{"input": "log_mel", "win_length": 400, "encoder_activation": "relu", "encoder_stem": "single", "decoder_head_dim": 32, "decoder_tie_embeddings": false, "shampoo_beta": 0.95, "magnitude_pruning": 0.7, "final_lr_fraction": 0.05}
Rows from block 2 of the text decoder of a small encoder-decoder audio transcriber, named by matrix and row number. Rows with one number belong to one neuron. Each number is 50 + 12 x the weight over its row's rms, rounded and kept within 0 to 99. All counts start at 0.
After each neuron's rows are labels from the 100 texts, of 14976, where the neuron reaches its highest value: "tokens" is the input token at the peak. Only what is clearly more common there than usual is listed. The data: read English sentences (LibriTTS-R). In brackets: how many of the 100.
# fc1: MLP up (decoder.blocks.2.mlp.fc1.weight, 1024x256), inputs 64-127
# fc2: MLP down (decoder.blocks.2.mlp.fc2.weight, 256x1024, transposed), outputs 64-127

fc1.699:50 64 50 50 50 50 50 50 50 50 24 50 77 50 50 50 50 50 30 41 40 70 50 68 75 50 50 50 26 50 50 50 50 50 50 50 50 88 50 50 50 50 50 50 50 50 50 68 50 31 50 50 50 62 50 50 06 67 50 50 50 50 63 55
fc2.699:50 25 50 50 50 50 67 76 43 69 43 59 50 51 50 50 45 50 67 50 34 80 50 50 50 50 50 25 50 65 50 38 50 50 76 50 50 50 50 50 37 26 50 50 50 50 50 50 50 50 37 50 50 50 50 38 27 50 50 64 50 50 50 50
tokens: "i" (37); "o" (31)

fc1.201:50 85 50 69 50 50 50 50 64 50 50 50 50 50 50 50 27 50 50 16 50 50 46 84 30 17 69 50 50 50 50 35 50 37 60 50 50 50 50 50 65 50 43 50 50 50 74 32 50 50 30 50 69 50 50 35 50 50 80 50 50 26 50 50
fc2.201:50 50 50 50 50 61 50 14 50 50 10 50 50 50 50 50 50 50 50 50 85 50 50 50 50 50 55 50 50 50 50 34 77 50 50 50 50 50 71 88 50 50 36 50 50 50 50 50 50 44 40 50 50 50 50 30 50 48 50 50 50 50 91 50
tokens: "h" (59); "m" (17)

fc1.361:50 50 50 50 50 50 50 50 50 50 50 62 50 50 50 31 50 50 50 50 50 50 50 50 50 50 71 50 50 50 78 50 72 50 50 50 50 50 50 67 50 50 50 37 50 50 42 50 50 17 50 85 25 61 50 50 38 50 50 50 50 50 50 50
fc2.361:50 50 50 50 50 50 50 50 40 50 50 50 50 50 50 73 56 73 50 50 50 50 50 50 59 50 50 16 50 50 00 62 50 50 50 50 50 50 50 50 50 50 91 50 50 50 63 50 50 50 49 15 50 50 50 50 50 50 50 50 50 50 50 45
tokens: "t" (52); "f" (20); "i" (19)

fc1.313:87 50 74 30 50 35 50 50 39 50 23 50 50 34 35 50 92 50 50 50 50 50 50 50 08 50 50 50 50 64 50 50 50 30 50 72 50 22 50 30 50 50 50 50 30 22 63 50 50 63 50 50 50 50 50 50 59 50 50 50 50 50 50 50
fc2.313:57 74 81 50 50 50 99 24 59 50 50 33 50 50 20 50 50 50 50 80 50 50 50 14 30 74 50 50 50 50 50 50 50 50 50 50 50 86 50 19 50 50 32 50 50 50 51 52 50 06 74 50 50 50 48 71 70 50 50 37 50 74 50 50
tokens: "t" (36); "o" (24); "r" (22); "f" (17)

fc1.395:50 50 72 33 50 50 50 50 50 50 50 36 50 50 77 50 42 50 68 50 34 50 50 50 50 50 50 50 50 60 34 66 50 50 50 50 50 50 21 50 50 50 86 50 50 50 50 50 50 50 50 50 50 50 50 73 84 61 36 50 75 50 50 50
fc2.395:52 73 50 32 50 50 50 76 65 61 50 50 50 50 50 28 50 50 60 43 50 50 69 50 50 45 99 50 50 50 50 18 46 50 70 76 50 50 28 50 77 50 50 50 43 50 49 50 50 40 50 50 50 50 75 50 50 56 76 50 50 72 80 91
tokens: "o" (40); "f" (15); "a" (14); "'" (11)

fc1.127:50 14 50 50 50 50 50 50 50 71 50 50 73 50 90 21 61 50 50 77 50 50 21 50 50 50 50 50 50 60 50 50 70 34 50 50 65 50 50 50 74 73 49 50 65 50 50 50 50 50 32 50 50 84 37 50 50 58 50 50 68 42 50 50
fc2.127:66 50 50 50 50 50 50 70 50 50 37 69 50 50 50 04 31 61 50 50 50 42 50 50 50 69 70 68 61 40 50 65 50 90 50 36 50 50 50 34 50 50 50 89 14 32 50 50 40 50 50 50 28 50 50 50 50 66 50 21 64 50 50 50
tokens: "i" (100)

fc1.692:50 50 50 50 21 50 66 87 50 50 50 50 10 64 31 50 37 50 50 65 36 70 50 50 50 50 50 19 62 80 50 50 67 50 50 50 50 50 29 50 28 50 50 50 50 46 50 50 50 50 27 20 50 22 50 37 50 50 28 50 50 26 50 39
fc2.692:31 50 50 50 50 52 50 50 50 50 50 50 50 50 50 50 34 50 48 50 50 54 50 50 50 52 50 50 39 42 50 23 50 74 50 50 50 50 50 84 50 57 41 50 50 50 50 50 50 50 50 50 52 50 50 14 50 50 72 14 50 50 50 50
tokens: "t" (31); "s" (12); "l" (7)

fc1.285:65 64 50 34 50 50 50 50 31 73 50 27 59 50 50 50 50 50 75 59 50 50 49 50 50 25 50 50 50 33 41 40 50 50 50 50 50 50 80 50 50 50 50 50 50 50 70 50 50 50 77 50 50 50 39 50 50 50 50 50 66 10 50 50
fc2.285:50 50 50 50 42 50 24 50 37 50 46 50 49 50 52 68 50 50 50 50 61 50 14 83 50 50 50 73 50 50 25 50 50 50 50 47 50 49 58 50 50 50 50 50 50 50 50 77 45 50 50 50 24 35 73 50 50 50 15 98 50 50 50 83
tokens: "f" (52); " " (36)

fc1.638:50 50 50 54 50 31 50 19 50 33 50 50 50 16 50 50 50 14 50 50 50 30 50 50 50 50 50 58 60 50 50 50 50 36 50 50 50 50 21 50 50 50 50 50 50 50 50 50 50 75 50 08 50 50 50 50 50 50 37 50 50 50 50 50
fc2.638:50 50 50 50 50 70 84 66 50 50 50 72 28 70 50 50 50 50 68 50 50 00 39 50 50 51 50 68 50 50 63 50 50 50 57 50 50 50 50 50 50 50 50 50 47 50 50 50 50 50 50 50 64 55 50 30 50 50 50 50 47 50 50 58
tokens: "t" (91)

fc1.166:50 50 70 50 50 50 50 50 50 37 79 50 50 50 50 50 50 50 50 50 50 60 50 34 50 50 50 32 78 50 50 50 50 09 40 33 38 29 74 50 28 50 50 53 29 50 50 50 50 71 27 40 50 50 65 50 50 09 40 28 50 36 83 33
fc2.166:50 71 50 50 50 50 70 57 50 50 50 50 50 93 50 50 50 50 50 50 10 50 50 50 50 50 50 50 16 43 50 50 66 50 50 50 50 50 50 50 50 50 54 50 50 50 79 50 50 50 50 50 50 50 50 50 50 50 50 66 50 23 50 50
tokens: "r" (94)

fc1.222:50 50 74 50 50 50 50 66 50 50 60 32 50 50 50 50 62 50 50 50 50 28 50 59 50 50 69 72 69 50 71 37 71 50 50 50 31 50 33 31 50 50 50 50 50 50 25 50 15 81 50 50 50 37 24 50 50 50 43 69 31 61 50 50
fc2.222:50 50 50 50 50 49 79 72 69 50 82 24 50 37 29 50 50 38 50 50 50 21 32 18 60 50 50 50 50 50 50 73 50 50 77 50 50 50 50 50 50 50 50 50 50 50 50 59 29 50 50 50 50 50 30 49 08 29 50 50 50 50 31 50
tokens: "i" (91)

fc1.718:50 85 39 50 50 50 30 63 41 50 46 50 50 50 50 50 50 50 50 50 64 34 50 48 42 50 73 45 50 29 50 50 32 35 50 50 50 50 50 50 87 33 50 50 50 65 50 89 50 26 50 50 17 50 50 50 50 50 50 50 50 50 50 50
fc2.718:50 50 50 50 84 50 50 50 50 50 50 79 50 50 50 50 50 31 99 99 50 50 35 50 50 50 31 50 50 50 50 50 50 50 50 50 37 50 50 50 50 50 50 50 68 50 50 50 50 50 50 50 50 50 50 50 50 13 50 29 50 56 50 50
tokens: " " (73); "i" (15)

fc1.38:21 50 21 22 50 50 64 50 50 33 64 50 50 50 50 75 39 50 50 51 50 50 50 50 66 50 68 50 50 67 71 50 50 50 50 50 82 50 50 50 50 50 67 50 63 50 28 50 50 50 68 50 23 34 50 50 50 50 50 50 67 50 50 50
fc2.38:50 46 50 50 27 50 50 50 50 50 50 50 50 50 49 92 28 50 50 50 50 50 50 50 50 50 50 50 50 50 39 50 50 50 41 50 34 50 68 50 50 50 50 50 50 35 50 97 50 71 31 50 55 50 50 69 81 71 50 14 50 50 52 50
tokens: "o" (21); "i" (16); "p" (12); "s" (10)

fc1.60:50 37 57 50 50 50 21 50 50 50 50 50 50 50 50 50 40 50 50 50 50 50 50 72 50 50 50 34 50 50 50 83 63 50 50 50 50 50 50 50 68 50 50 50 50 50 50 23 50 29 35 50 50 50 50 50 50 50 50 50 50 50 50 50
fc2.60:50 50 31 18 50 50 11 50 50 50 76 50 50 33 50 41 50 50 50 50 50 50 50 50 18 38 50 40 50 50 50 50 50 42 07 69 50 50 50 50 50 59 50 50 43 50 40 50 50 65 24 50 50 54 66 49 50 50 50 68 50 50 64 50
tokens: "h" (50); "b" (48)

fc1.2:50 50 50 50 70 50 50 50 50 50 50 50 72 50 50 50 50 50 50 50 81 50 21 50 53 50 73 85 69 69 35 50 66 72 64 50 50 50 50 50 50 30 65 50 48 50 50 50 50 55 50 50 50 50 50 70 50 73 50 35 50 50 50 50
fc2.2:29 44 50 50 61 50 53 50 50 50 50 50 50 43 50 50 50 50 50 50 50 50 50 50 35 50 50 49 50 50 50 50 26 50 85 50 50 39 50 17 50 74 75 50 50 63 50 50 20 50 50 50 50 50 50 50 50 50 50 39 42 50 50 81
tokens: "a" (65); "i" (18); "s" (13)

fc1.240:50 75 79 50 50 37 50 50 50 50 50 42 50 50 33 50 50 33 50 22 50 50 08 72 50 31 50 43 83 50 50 71 88 70 50 69 50 50 50 30 50 50 50 50 50 71 28 50 44 59 50 50 50 50 36 50 50 50 50 35 50 50 58 62
fc2.240:50 73 69 50 50 50 50 50 48 19 50 50 50 32 50 50 60 50 50 50 35 50 76 21 65 50 50 75 71 56 50 35 34 50 50 50 63 81 50 50 50 49 50 50 59 50 50 50 73 50 50 31 50 50 88 50 50 50 50 50 69 50 50 50
tokens: "r" (40); "d" (28)

fc1.722:37 29 50 77 60 65 50 50 50 50 50 70 50 58 50 50 50 26 50 50 50 73 50 39 39 31 50 50 36 50 50 50 50 33 50 50 70 65 82 40 50 25 50 50 50 50 73 50 50 50 50 50 50 50 50 64 42 50 50 61 50 50 24 50
fc2.722:50 50 99 50 50 50 50 50 50 50 50 50 50 50 25 50 50 50 11 50 50 50 57 50 50 78 50 30 50 50 50 15 50 50 50 50 50 72 50 50 79 50 42 50 50 50 50 72 50 50 50 37 50 50 50 37 42 35 71 50 50 75 50 50
tokens: "f" (46); "w" (38); "r" (12)

fc1.548:50 50 50 50 32 23 50 27 70 36 44 50 36 50 50 50 27 50 35 26 50 50 50 50 57 26 50 50 50 50 50 68 68 50 34 50 70 50 50 50 50 70 50 84 50 50 50 50 50 29 50 75 50 27 73 50 70 50 50 50 50 50 50 50
fc2.548:50 50 45 63 80 50 71 50 50 50 50 50 28 50 50 50 69 50 50 77 50 28 51 50 51 50 50 50 65 50 50 50 50 50 50 24 34 66 50 50 47 54 50 50 50 50 39 50 50 31 50 50 50 50 50 57 65 50 50 62 50 24 37 75
tokens: "a" (82); "l" (7)

fc1.525:50 50 23 50 50 50 50 30 50 50 41 50 50 50 50 50 50 50 50 50 50 50 50 69 50 27 50 50 23 50 47 50 83 50 50 50 80 50 50 50 27 50 14 50 11 50 50 16 50 50 50 50 50 55 38 50 66 50 50 50 33 50 33 50
fc2.525:50 50 50 50 50 50 89 50 65 50 77 62 65 31 50 50 50 50 50 50 48 68 39 50 50 43 19 50 50 58 66 50 32 27 50 50 75 50 68 50 50 50 50 50 50 35 50 50 50 50 50 50 50 50 50 50 50 50 50 50 50 50 50 75
tokens: "r" (37); "f" (25); "e" (20); "n" (15)

fc1.119:50 50 50 50 50 50 76 50 50 78 50 32 50 50 50 50 50 50 50 50 36 50 50 16 50 50 73 29 50 50 74 50 64 50 31 50 50 50 50 40 50 74 17 50 24 50 50 63 50 50 50 50 50 50 74 50 50 82 62 50 50 50 81 20
fc2.119:50 50 50 50 50 50 50 73 50 50 91 50 65 33 50 50 50 50 50 50 50 50 50 50 79 52 55 50 38 50 50 50 50 50 50 60 50 50 50 50 49 50 50 50 50 50 50 50 50 50 50 18 50 50 82 50 50 50 41 50 70 50 29 50
tokens: "o" (100)

fc1.59:87 50 74 50 50 47 70 21 50 50 38 50 32 50 50 50 59 79 59 30 50 25 50 50 50 50 75 50 65 50 50 50 50 50 50 50 50 50 42 50 83 50 50 50 62 50 50 50 50 50 36 50 50 39 50 50 50 50 77 50 37 35 50 50
fc2.59:50 74 50 50 50 50 50 50 70 50 54 50 50 12 50 50 50 37 50 50 50 50 50 50 50 50 50 50 50 80 50 50 50 37 50 50 50 50 50 50 50 50 50 57 84 60 50 79 15 50 28 50 50 66 04 50 19 50 50 17 50 50 50 50
tokens: "o" (42); "l" (19); "v" (13); "y" (8)

fc1.553:50 79 50 50 50 50 50 50 50 50 71 50 28 50 50 50 78 50 50 50 50 71 52 50 50 50 28 50 50 50 32 70 50 50 50 50 50 37 50 50 50 50 56 50 50 50 50 50 50 50 50 50 28 50 62 50 50 50 50 50 50 38 50 50
fc2.553:50 86 50 50 50 62 25 50 50 50 50 19 23 50 50 50 50 71 50 50 50 50 50 50 26 50 30 59 50 50 50 50 50 73 50 50 63 50 42 50 57 50 50 38 34 50 50 50 36 50 27 59 50 50 50 50 44 40 59 65 63 50 50 50
tokens: " " (71)

fc1.696:50 50 57 50 50 50 50 50 50 50 50 50 50 50 50 50 50 50 50 50 50 50 50 50 50 50 50 50 60 50 77 50 50 50 50 66 50 50 50 31 50 67 50 50 50 50 50 50 50 50 86 98 50 50 59 50 50 50 12 50 50 27 50 50
fc2.696:50 32 50 50 50 50 74 70 50 50 50 50 50 50 50 77 74 50 50 50 50 50 50 55 50 50 50 50 50 50 50 50 50 50 50 50 36 50 58 50 50 50 50 24 25 50 50 68 50 50 50 50 71 50 50 50 50 66 50 50 50 50 50 50
tokens: "t" (89); "c" (9)

fc1.235:50 50 50 20 50 50 50 24 50 50 50 50 49 50 50 50 50 50 50 19 22 50 50 50 71 50 29 50 50 50 50 50 50 50 50 69 50 39 50 60 23 32 50 50 50 50 50 50 50 69 31 50 50 50 50 50 50 50 50 50 90 50 50 50
fc2.235:50 50 50 41 50 50 50 61 30 50 50 50 50 68 50 50 25 50 50 82 23 50 50 50 50 50 50 50 34 50 50 16 50 68 50 50 50 50 50 50 34 50 48 50 50 63 36 50 50 50 50 39 50 64 50 49 50 82 27 89 50 77 50 50
tokens: "i" (85)

fc1.700:50 43 21 50 50 50 50 50 50 21 50 50 50 65 77 50 50 41 50 65 84 50 50 50 50 50 50 84 50 67 78 50 50 65 50 50 50 50 50 50 50 41 50 50 50 50 50 50 50 50 26 50 21 50 50 50 50 50 50 61 50 27 50 50
fc2.700:50 84 50 50 50 50 50 50 50 50 50 50 29 50 50 50 50 72 23 50 57 50 50 50 50 50 50 50 50 50 50 50 50 50 50 50 21 50 50 50 50 50 93 45 50 50 71 50 50 50 50 50 50 50 50 50 17 33 50 50 29 32 50 42
tokens: " " (48); "c" (36)

fc1.540:55 50 50 50 50 50 50 50 50 50 50 50 50 33 50 75 50 50 50 50 50 25 50 50 50 50 74 50 29 50 50 50 35 50 50 27 50 29 36 50 50 50 50 72 50 50 50 50 50 50 50 50 50 76 50 39 50 50 35 29 34 50 31 50
fc2.540:50 50 18 58 50 50 42 50 77 50 50 50 48 50 50 25 50 50 50 50 50 50 58 27 50 50 19 50 50 50 50 50 50 64 50 50 50 50 50 50 57 50 50 50 50 50 49 50 48 50 50 50 50 50 76 50 50 50 50 86 50 50 26 75
tokens: "i" (67); "s" (17)

fc1.304:50 43 50 50 70 77 50 50 88 21 50 50 50 50 50 35 50 50 50 50 50 74 50 50 50 50 50 50 50 30 50 30 50 66 25 50 50 12 50 50 50 39 50 50 50 50 50 50 77 50 50 50 50 50 50 50 50 50 50 41 32 50 50 50
fc2.304:50 50 29 50 50 50 69 50 50 50 80 50 50 50 72 50 50 50 50 50 50 50 50 15 50 50 50 50 50 50 50 50 43 50 50 50 61 50 69 50 24 50 50 50 50 50 50 21 50 50 50 31 50 50 84 50 50 45 70 50 36 38 61 73
tokens: "o" (40); "u" (33)

fc1.572:39 50 50 41 50 50 50 50 50 50 50 50 79 50 50 62 64 50 25 50 50 50 66 50 50 65 68 70 50 30 50 27 50 18 50 50 50 22 50 50 50 50 50 50 50 50 50 50 28 50 50 50 50 76 64 50 50 50 50 50 50 50 50 50
fc2.572:50 74 50 17 50 50 50 50 50 50 50 50 50 21 50 50 50 68 50 50 00 69 73 50 50 50 50 50 50 50 81 50 33 50 50 50 50 50 50 54 50 50 50 24 50 50 50 52 79 19 50 50 36 50 81 50 50 50 50 50 50 29 50 50
tokens: "r" (51); "e" (28)

fc1.600:28 45 18 79 50 50 53 58 61 50 43 50 50 76 50 50 50 50 50 29 50 31 50 50 50 50 50 40 50 36 28 50 50 86 31 50 82 50 50 77 33 50 50 50 50 50 50 30 50 50 50 74 50 50 50 50 50 36 33 50 50 50 50 68
fc2.600:50 50 50 50 23 23 50 77 77 50 35 75 27 73 50 50 50 50 50 37 50 45 50 50 87 50 50 50 50 22 50 21 50 40 99 50 50 50 34 50 50 50 18 50 50 50 50 50 50 50 50 50 50 50 50 54 50 50 85 50 38 50 50 50
tokens: "f" (36); "d" (23); "n" (17)

fc1.271:50 42 50 50 50 50 50 50 50 50 50 50 32 50 50 50 50 50 50 37 64 50 50 50 68 40 28 50 49 87 50 28 50 50 50 63 50 50 50 50 74 50 32 50 50 50 62 50 50 80 33 50 25 40 50 35 25 71 43 50 50 50 50 42
fc2.271:78 50 50 50 87 50 20 50 50 50 50 50 50 50 50 41 47 50 50 50 50 50 50 16 50 50 50 50 76 60 50 50 50 42 50 50 50 50 50 50 50 30 62 50 50 50 50 50 50 50 29 50 50 50 50 41 50 50 61 50 50 50 37 50
tokens: "h" (22); "l" (15); "w" (14)

fc1.230:50 50 50 50 50 50 71 75 50 50 50 50 50 50 50 50 50 50 80 50 41 62 50 60 67 50 50 50 72 50 50 50 62 50 50 50 72 50 50 50 50 50 50 69 50 50 50 50 50 43 50 30 50 50 79 50 50 50 50 50 32 50 50 65
fc2.230:51 50 50 50 50 28 50 50 50 50 69 50 47 04 12 50 50 50 67 50 50 50 76 46 50 74 50 50 65 50 50 51 40 50 50 50 50 50 50 82 50 50 67 22 50 50 69 30 50 52 41 50 50 50 51 50 18 50 50 50 20 65 50 50
tokens: "o" (37); "w" (31)

fc1.372:50 37 50 50 50 50 50 50 50 50 50 50 50 50 50 50 50 43 50 50 50 50 50 50 50 72 50 50 50 50 50 23 50 50 38 50 50 74 50 50 50 50 15 50 50 78 50 50 85 01 25 50 50 13 50 50 50 50 50 50 50 50 28 72
fc2.372:50 50 50 50 50 21 50 50 50 50 50 50 50 73 50 50 50 50 74 50 50 47 50 50 50 50 81 50 50 50 50 50 55 56 50 50 50 35 74 44 50 50 50 24 50 50 50 74 23 50 99 50 50 71 50 50 50 50 58 50 50 50 50 06
tokens: "i" (22); "y" (19); "o" (17); "r" (10)

fc1.398:34 50 50 35 50 50 50 50 22 50 33 35 72 44 58 50 33 50 50 50 24 50 77 50 50 50 50 69 50 23 50 50 50 50 50 50 50 50 50 50 50 50 50 50 64 50 67 50 50 50 50 50 50 50 20 50 73 71 50 50 50 30 50 83
fc2.398:00 29 50 50 67 50 50 50 50 50 50 80 50 50 50 50 50 50 50 50 50 50 77 50 50 50 50 76 53 50 35 50 50 31 50 50 92 50 37 45 37 50 50 50 26 52 42 50 50 73 50 50 50 50 50 50 50 50 69 50 50 50 52 32
tokens: " " (70); "u" (24)

fc1.262:37 28 50 50 24 50 88 38 69 27 50 50 69 50 50 23 50 27 50 32 50 50 50 44 50 50 50 50 50 50 50 50 50 50 50 50 50 50 50 50 50 50 50 14 50 50 50 83 50 50 50 50 50 50 84 50 50 50 50 50 50 50 67 50
fc2.262:76 50 63 50 86 50 50 50 50 50 50 69 22 50 50 50 50 50 50 50 66 50 38 50 34 50 50 50 50 89 50 50 50 50 50 50 50 50 50 50 50 50 38 50 50 50 70 50 59 54 44 59 50 50 50 50 13 50 43 28 50 50 50 50
tokens: "r" (32); "w" (32)

fc1.255:36 29 50 50 99 50 50 40 89 50 50 50 50 50 50 50 50 50 67 70 50 26 50 50 66 50 68 50 23 50 70 50 38 50 50 50 50 50 50 50 26 50 50 58 50 50 50 50 27 51 50 50 50 45 50 50 50 50 50 55 32 50 50 50
fc2.255:50 50 50 50 50 50 50 50 50 84 50 50 50 50 38 50 50 17 81 50 37 18 29 57 68 55 50 50 50 50 50 50 50 50 50 41 50 50 39 50 50 50 60 50 50 90 50 78 50 66 50 50 72 50 50 26 50 50 66 74 50 50 19 92
tokens: "r" (39); "d" (30)

fc1.662:48 58 50 59 19 50 78 83 35 77 50 50 50 42 50 25 50 67 30 50 29 50 79 14 50 59 42 43 50 50 50 50 30 50 81 30 50 32 44 50 65 50 50 50 50 41 50 31 50 50 39 80 50 50 50 73 50 50 50 50 50 50 50 50
fc2.662:50 61 50 41 50 50 50 50 50 50 24 50 50 55 50 50 50 50 50 50 50 59 44 44 65 50 54 50 81 50 50 50 47 01 11 50 50 50 50 50 50 50 50 50 50 50 85 50 50 50 50 50 50 50 50 27 23 50 50 50 50 50 35 50
tokens: " " (89)

fc1.739:50 50 24 55 50 50 74 38 50 50 65 50 50 50 50 50 32 33 50 50 50 50 50 50 50 67 50 50 50 50 50 50 34 50 50 50 50 50 50 34 50 50 50 50 50 26 75 62 50 50 19 50 50 45 50 23 28 50 77 50 50 77 50 50
fc2.739:50 50 50 50 50 50 50 50 50 50 68 65 50 50 50 50 50 50 50 50 50 50 50 50 74 50 62 50 50 66 50 50 50 25 50 50 50 50 50 50 67 50 50 50 50 50 49 50 64 50 50 50 27 65 50 40 50 50 66 72 50 22 50 50
tokens: "f" (59)

fc1.352:21 50 50 50 42 50 59 50 33 60 32 66 50 26 50 50 50 50 50 50 09 50 50 50 50 25 65 80 61 50 50 89 50 74 50 50 59 29 24 50 34 57 50 50 21 50 50 50 50 50 85 80 50 28 50 50 50 50 77 50 45 66 50 30
fc2.352:50 50 50 50 50 50 50 50 53 50 50 50 66 50 50 99 50 50 50 50 50 50 28 43 50 87 50 50 33 33 50 50 50 50 50 50 50 33 50 33 50 50 50 50 50 56 81 91 50 50 50 50 50 50 50 62 50 41 50 50 76 50 77 50
tokens: "a" (91)

fc1.12:50 28 50 58 73 50 50 50 50 50 50 50 50 56 71 50 30 34 66 76 52 50 50 50 50 50 50 50 50 50 50 50 50 32 50 50 50 50 37 33 61 67 61 50 50 50 50 25 50 50 50 72 50 50 50 50 28 50 50 50 50 50 50 50
fc2.12:38 50 50 73 50 63 50 50 47 39 36 62 50 50 50 51 50 50 50 50 79 50 50 50 50 50 50 50 50 50 15 50 50 82 50 54 50 50 50 67 50 34 50 50 50 50 50 36 28 50 57 50 50 50 50 50 91 50 57 50 50 50 50 50
tokens: "t" (42); " " (38); "w" (7)

fc1.753:50 36 57 50 36 39 50 50 50 50 34 60 50 27 62 50 50 50 50 23 50 37 28 50 50 50 50 50 50 50 50 50 50 50 50 50 67 16 50 50 50 81 19 50 41 76 50 32 66 50 50 50 50 50 50 50 50 32 33 50 43 50 50 50
fc2.753:50 50 56 50 50 50 50 19 77 50 76 59 50 50 50 50 50 50 31 50 67 50 50 50 32 50 50 50 50 50 50 50 50 50 50 50 50 50 50 50 50 20 78 62 50 34 59 50 50 50 32 50 50 50 50 50 50 50 38 32 50 50 21 73
tokens: "h" (59); "r" (35)

fc1.653:29 80 50 19 50 50 74 50 31 50 50 69 24 37 73 50 50 50 76 50 50 50 38 50 50 50 63 31 50 32 50 42 82 50 50 50 50 50 50 50 50 50 50 50 50 50 50 51 50 50 73 50 29 21 50 71 50 50 50 50 81 50 34 50
fc2.653:50 50 20 50 50 50 26 23 46 19 50 50 50 37 50 05 30 50 50 50 50 50 50 50 50 50 50 50 50 36 50 36 50 50 63 50 16 69 50 50 99 50 41 29 50 50 50 50 50 59 50 30 50 50 50 50 50 50 78 50 50 65 50 50
tokens: "o" (81)

fc1.560:50 50 50 85 50 50 50 50 47 50 62 50 60 50 50 50 50 38 50 50 50 15 50 50 50 39 50 50 60 50 73 50 73 50 50 30 50 30 50 24 41 50 50 50 50 50 50 50 50 50 50 50 50 50 50 50 50 73 74 30 18 50 29 50
fc2.560:50 50 50 50 55 63 31 50 50 41 50 15 50 60 51 72 75 50 50 81 50 35 50 50 50 79 26 50 50 50 32 50 15 30 50 50 50 50 50 50 50 50 50 50 70 87 50 50 23 56 50 50 61 50 55 50 50 50 22 32 50 50 50 50
tokens: "a" (64); "l" (23)

fc1.30:74 50 50 50 50 34 55 50 84 50 50 50 50 50 50 50 77 50 50 50 50 50 45 50 22 50 50 50 50 39 88 50 38 50 50 50 50 50 50 74 50 50 50 50 50 50 50 50 50 50 50 18 73 45 50 66 50 50 50 50 57 50 63 50
fc2.30:50 50 88 50 50 65 50 50 49 50 50 65 50 50 50 50 29 34 72 91 43 50 50 88 50 50 40 65 40 50 44 50 50 67 58 50 50 76 50 50 41 50 50 31 50 35 50 50 50 50 62 50 50 50 50 50 50 50 50 50 50 50 50 50
tokens: "i" (59); "a" (31)

fc1.520:50 50 50 67 50 50 60 50 50 50 50 50 83 50 50 50 70 50 50 50 50 50 63 63 50 50 33 50 50 50 23 35 50 50 50 33 50 60 75 50 50 50 50 88 50 50 50 50 60 50 50 76 50 50 50 50 50 50 23 24 50 12 27 24
fc2.520:26 26 50 50 77 50 50 50 56 50 50 50 50 50 50 54 36 32 54 68 50 35 50 68 50 50 50 50 40 50 50 50 50 50 50 50 50 59 53 50 50 35 50 50 50 50 78 37 50 50 50 50 65 42 50 50 50 50 50 82 50 67 08 50
tokens: "t" (72); "f" (13)

fc1.133:62 16 16 50 50 34 50 50 50 50 50 50 50 50 50 50 50 29 50 32 50 50 69 25 30 50 50 50 50 50 50 50 37 50 50 50 50 50 50 50 50 50 78 50 50 50 50 77 50 50 94 50 50 50 56 66 50 50 69 54 50 48 50 35
fc2.133:50 50 30 50 50 50 50 50 50 50 50 50 50 50 80 50 50 50 50 50 50 50 50 50 50 50 50 50 50 50 50 50 86 50 50 61 25 50 50 50 73 50 42 17 50 50 50 50 99 50 19 39 50 50 50 50 50 69 50 50 50 50 24 50
tokens: "r" (99)

fc1.126:50 50 50 50 50 64 50 50 50 80 50 50 73 50 50 50 50 50 50 50 50 74 69 50 50 50 35 50 33 50 50 50 65 50 50 57 50 50 50 88 50 50 75 37 50 77 50 50 50 50 50 55 50 50 50 80 36 28 32 30 27 50 62 50
fc2.126:20 50 50 19 50 52 43 32 32 51 44 50 50 50 50 17 50 50 50 50 50 50 50 50 50 52 39 26 50 78 50 50 50 50 50 62 23 50 74 97 50 50 60 33 50 16 50 50 50 50 50 50 40 50 50 45 50 50 50 50 50 50 38 39
tokens: "f" (34); "t" (25); "u" (18); "g" (9)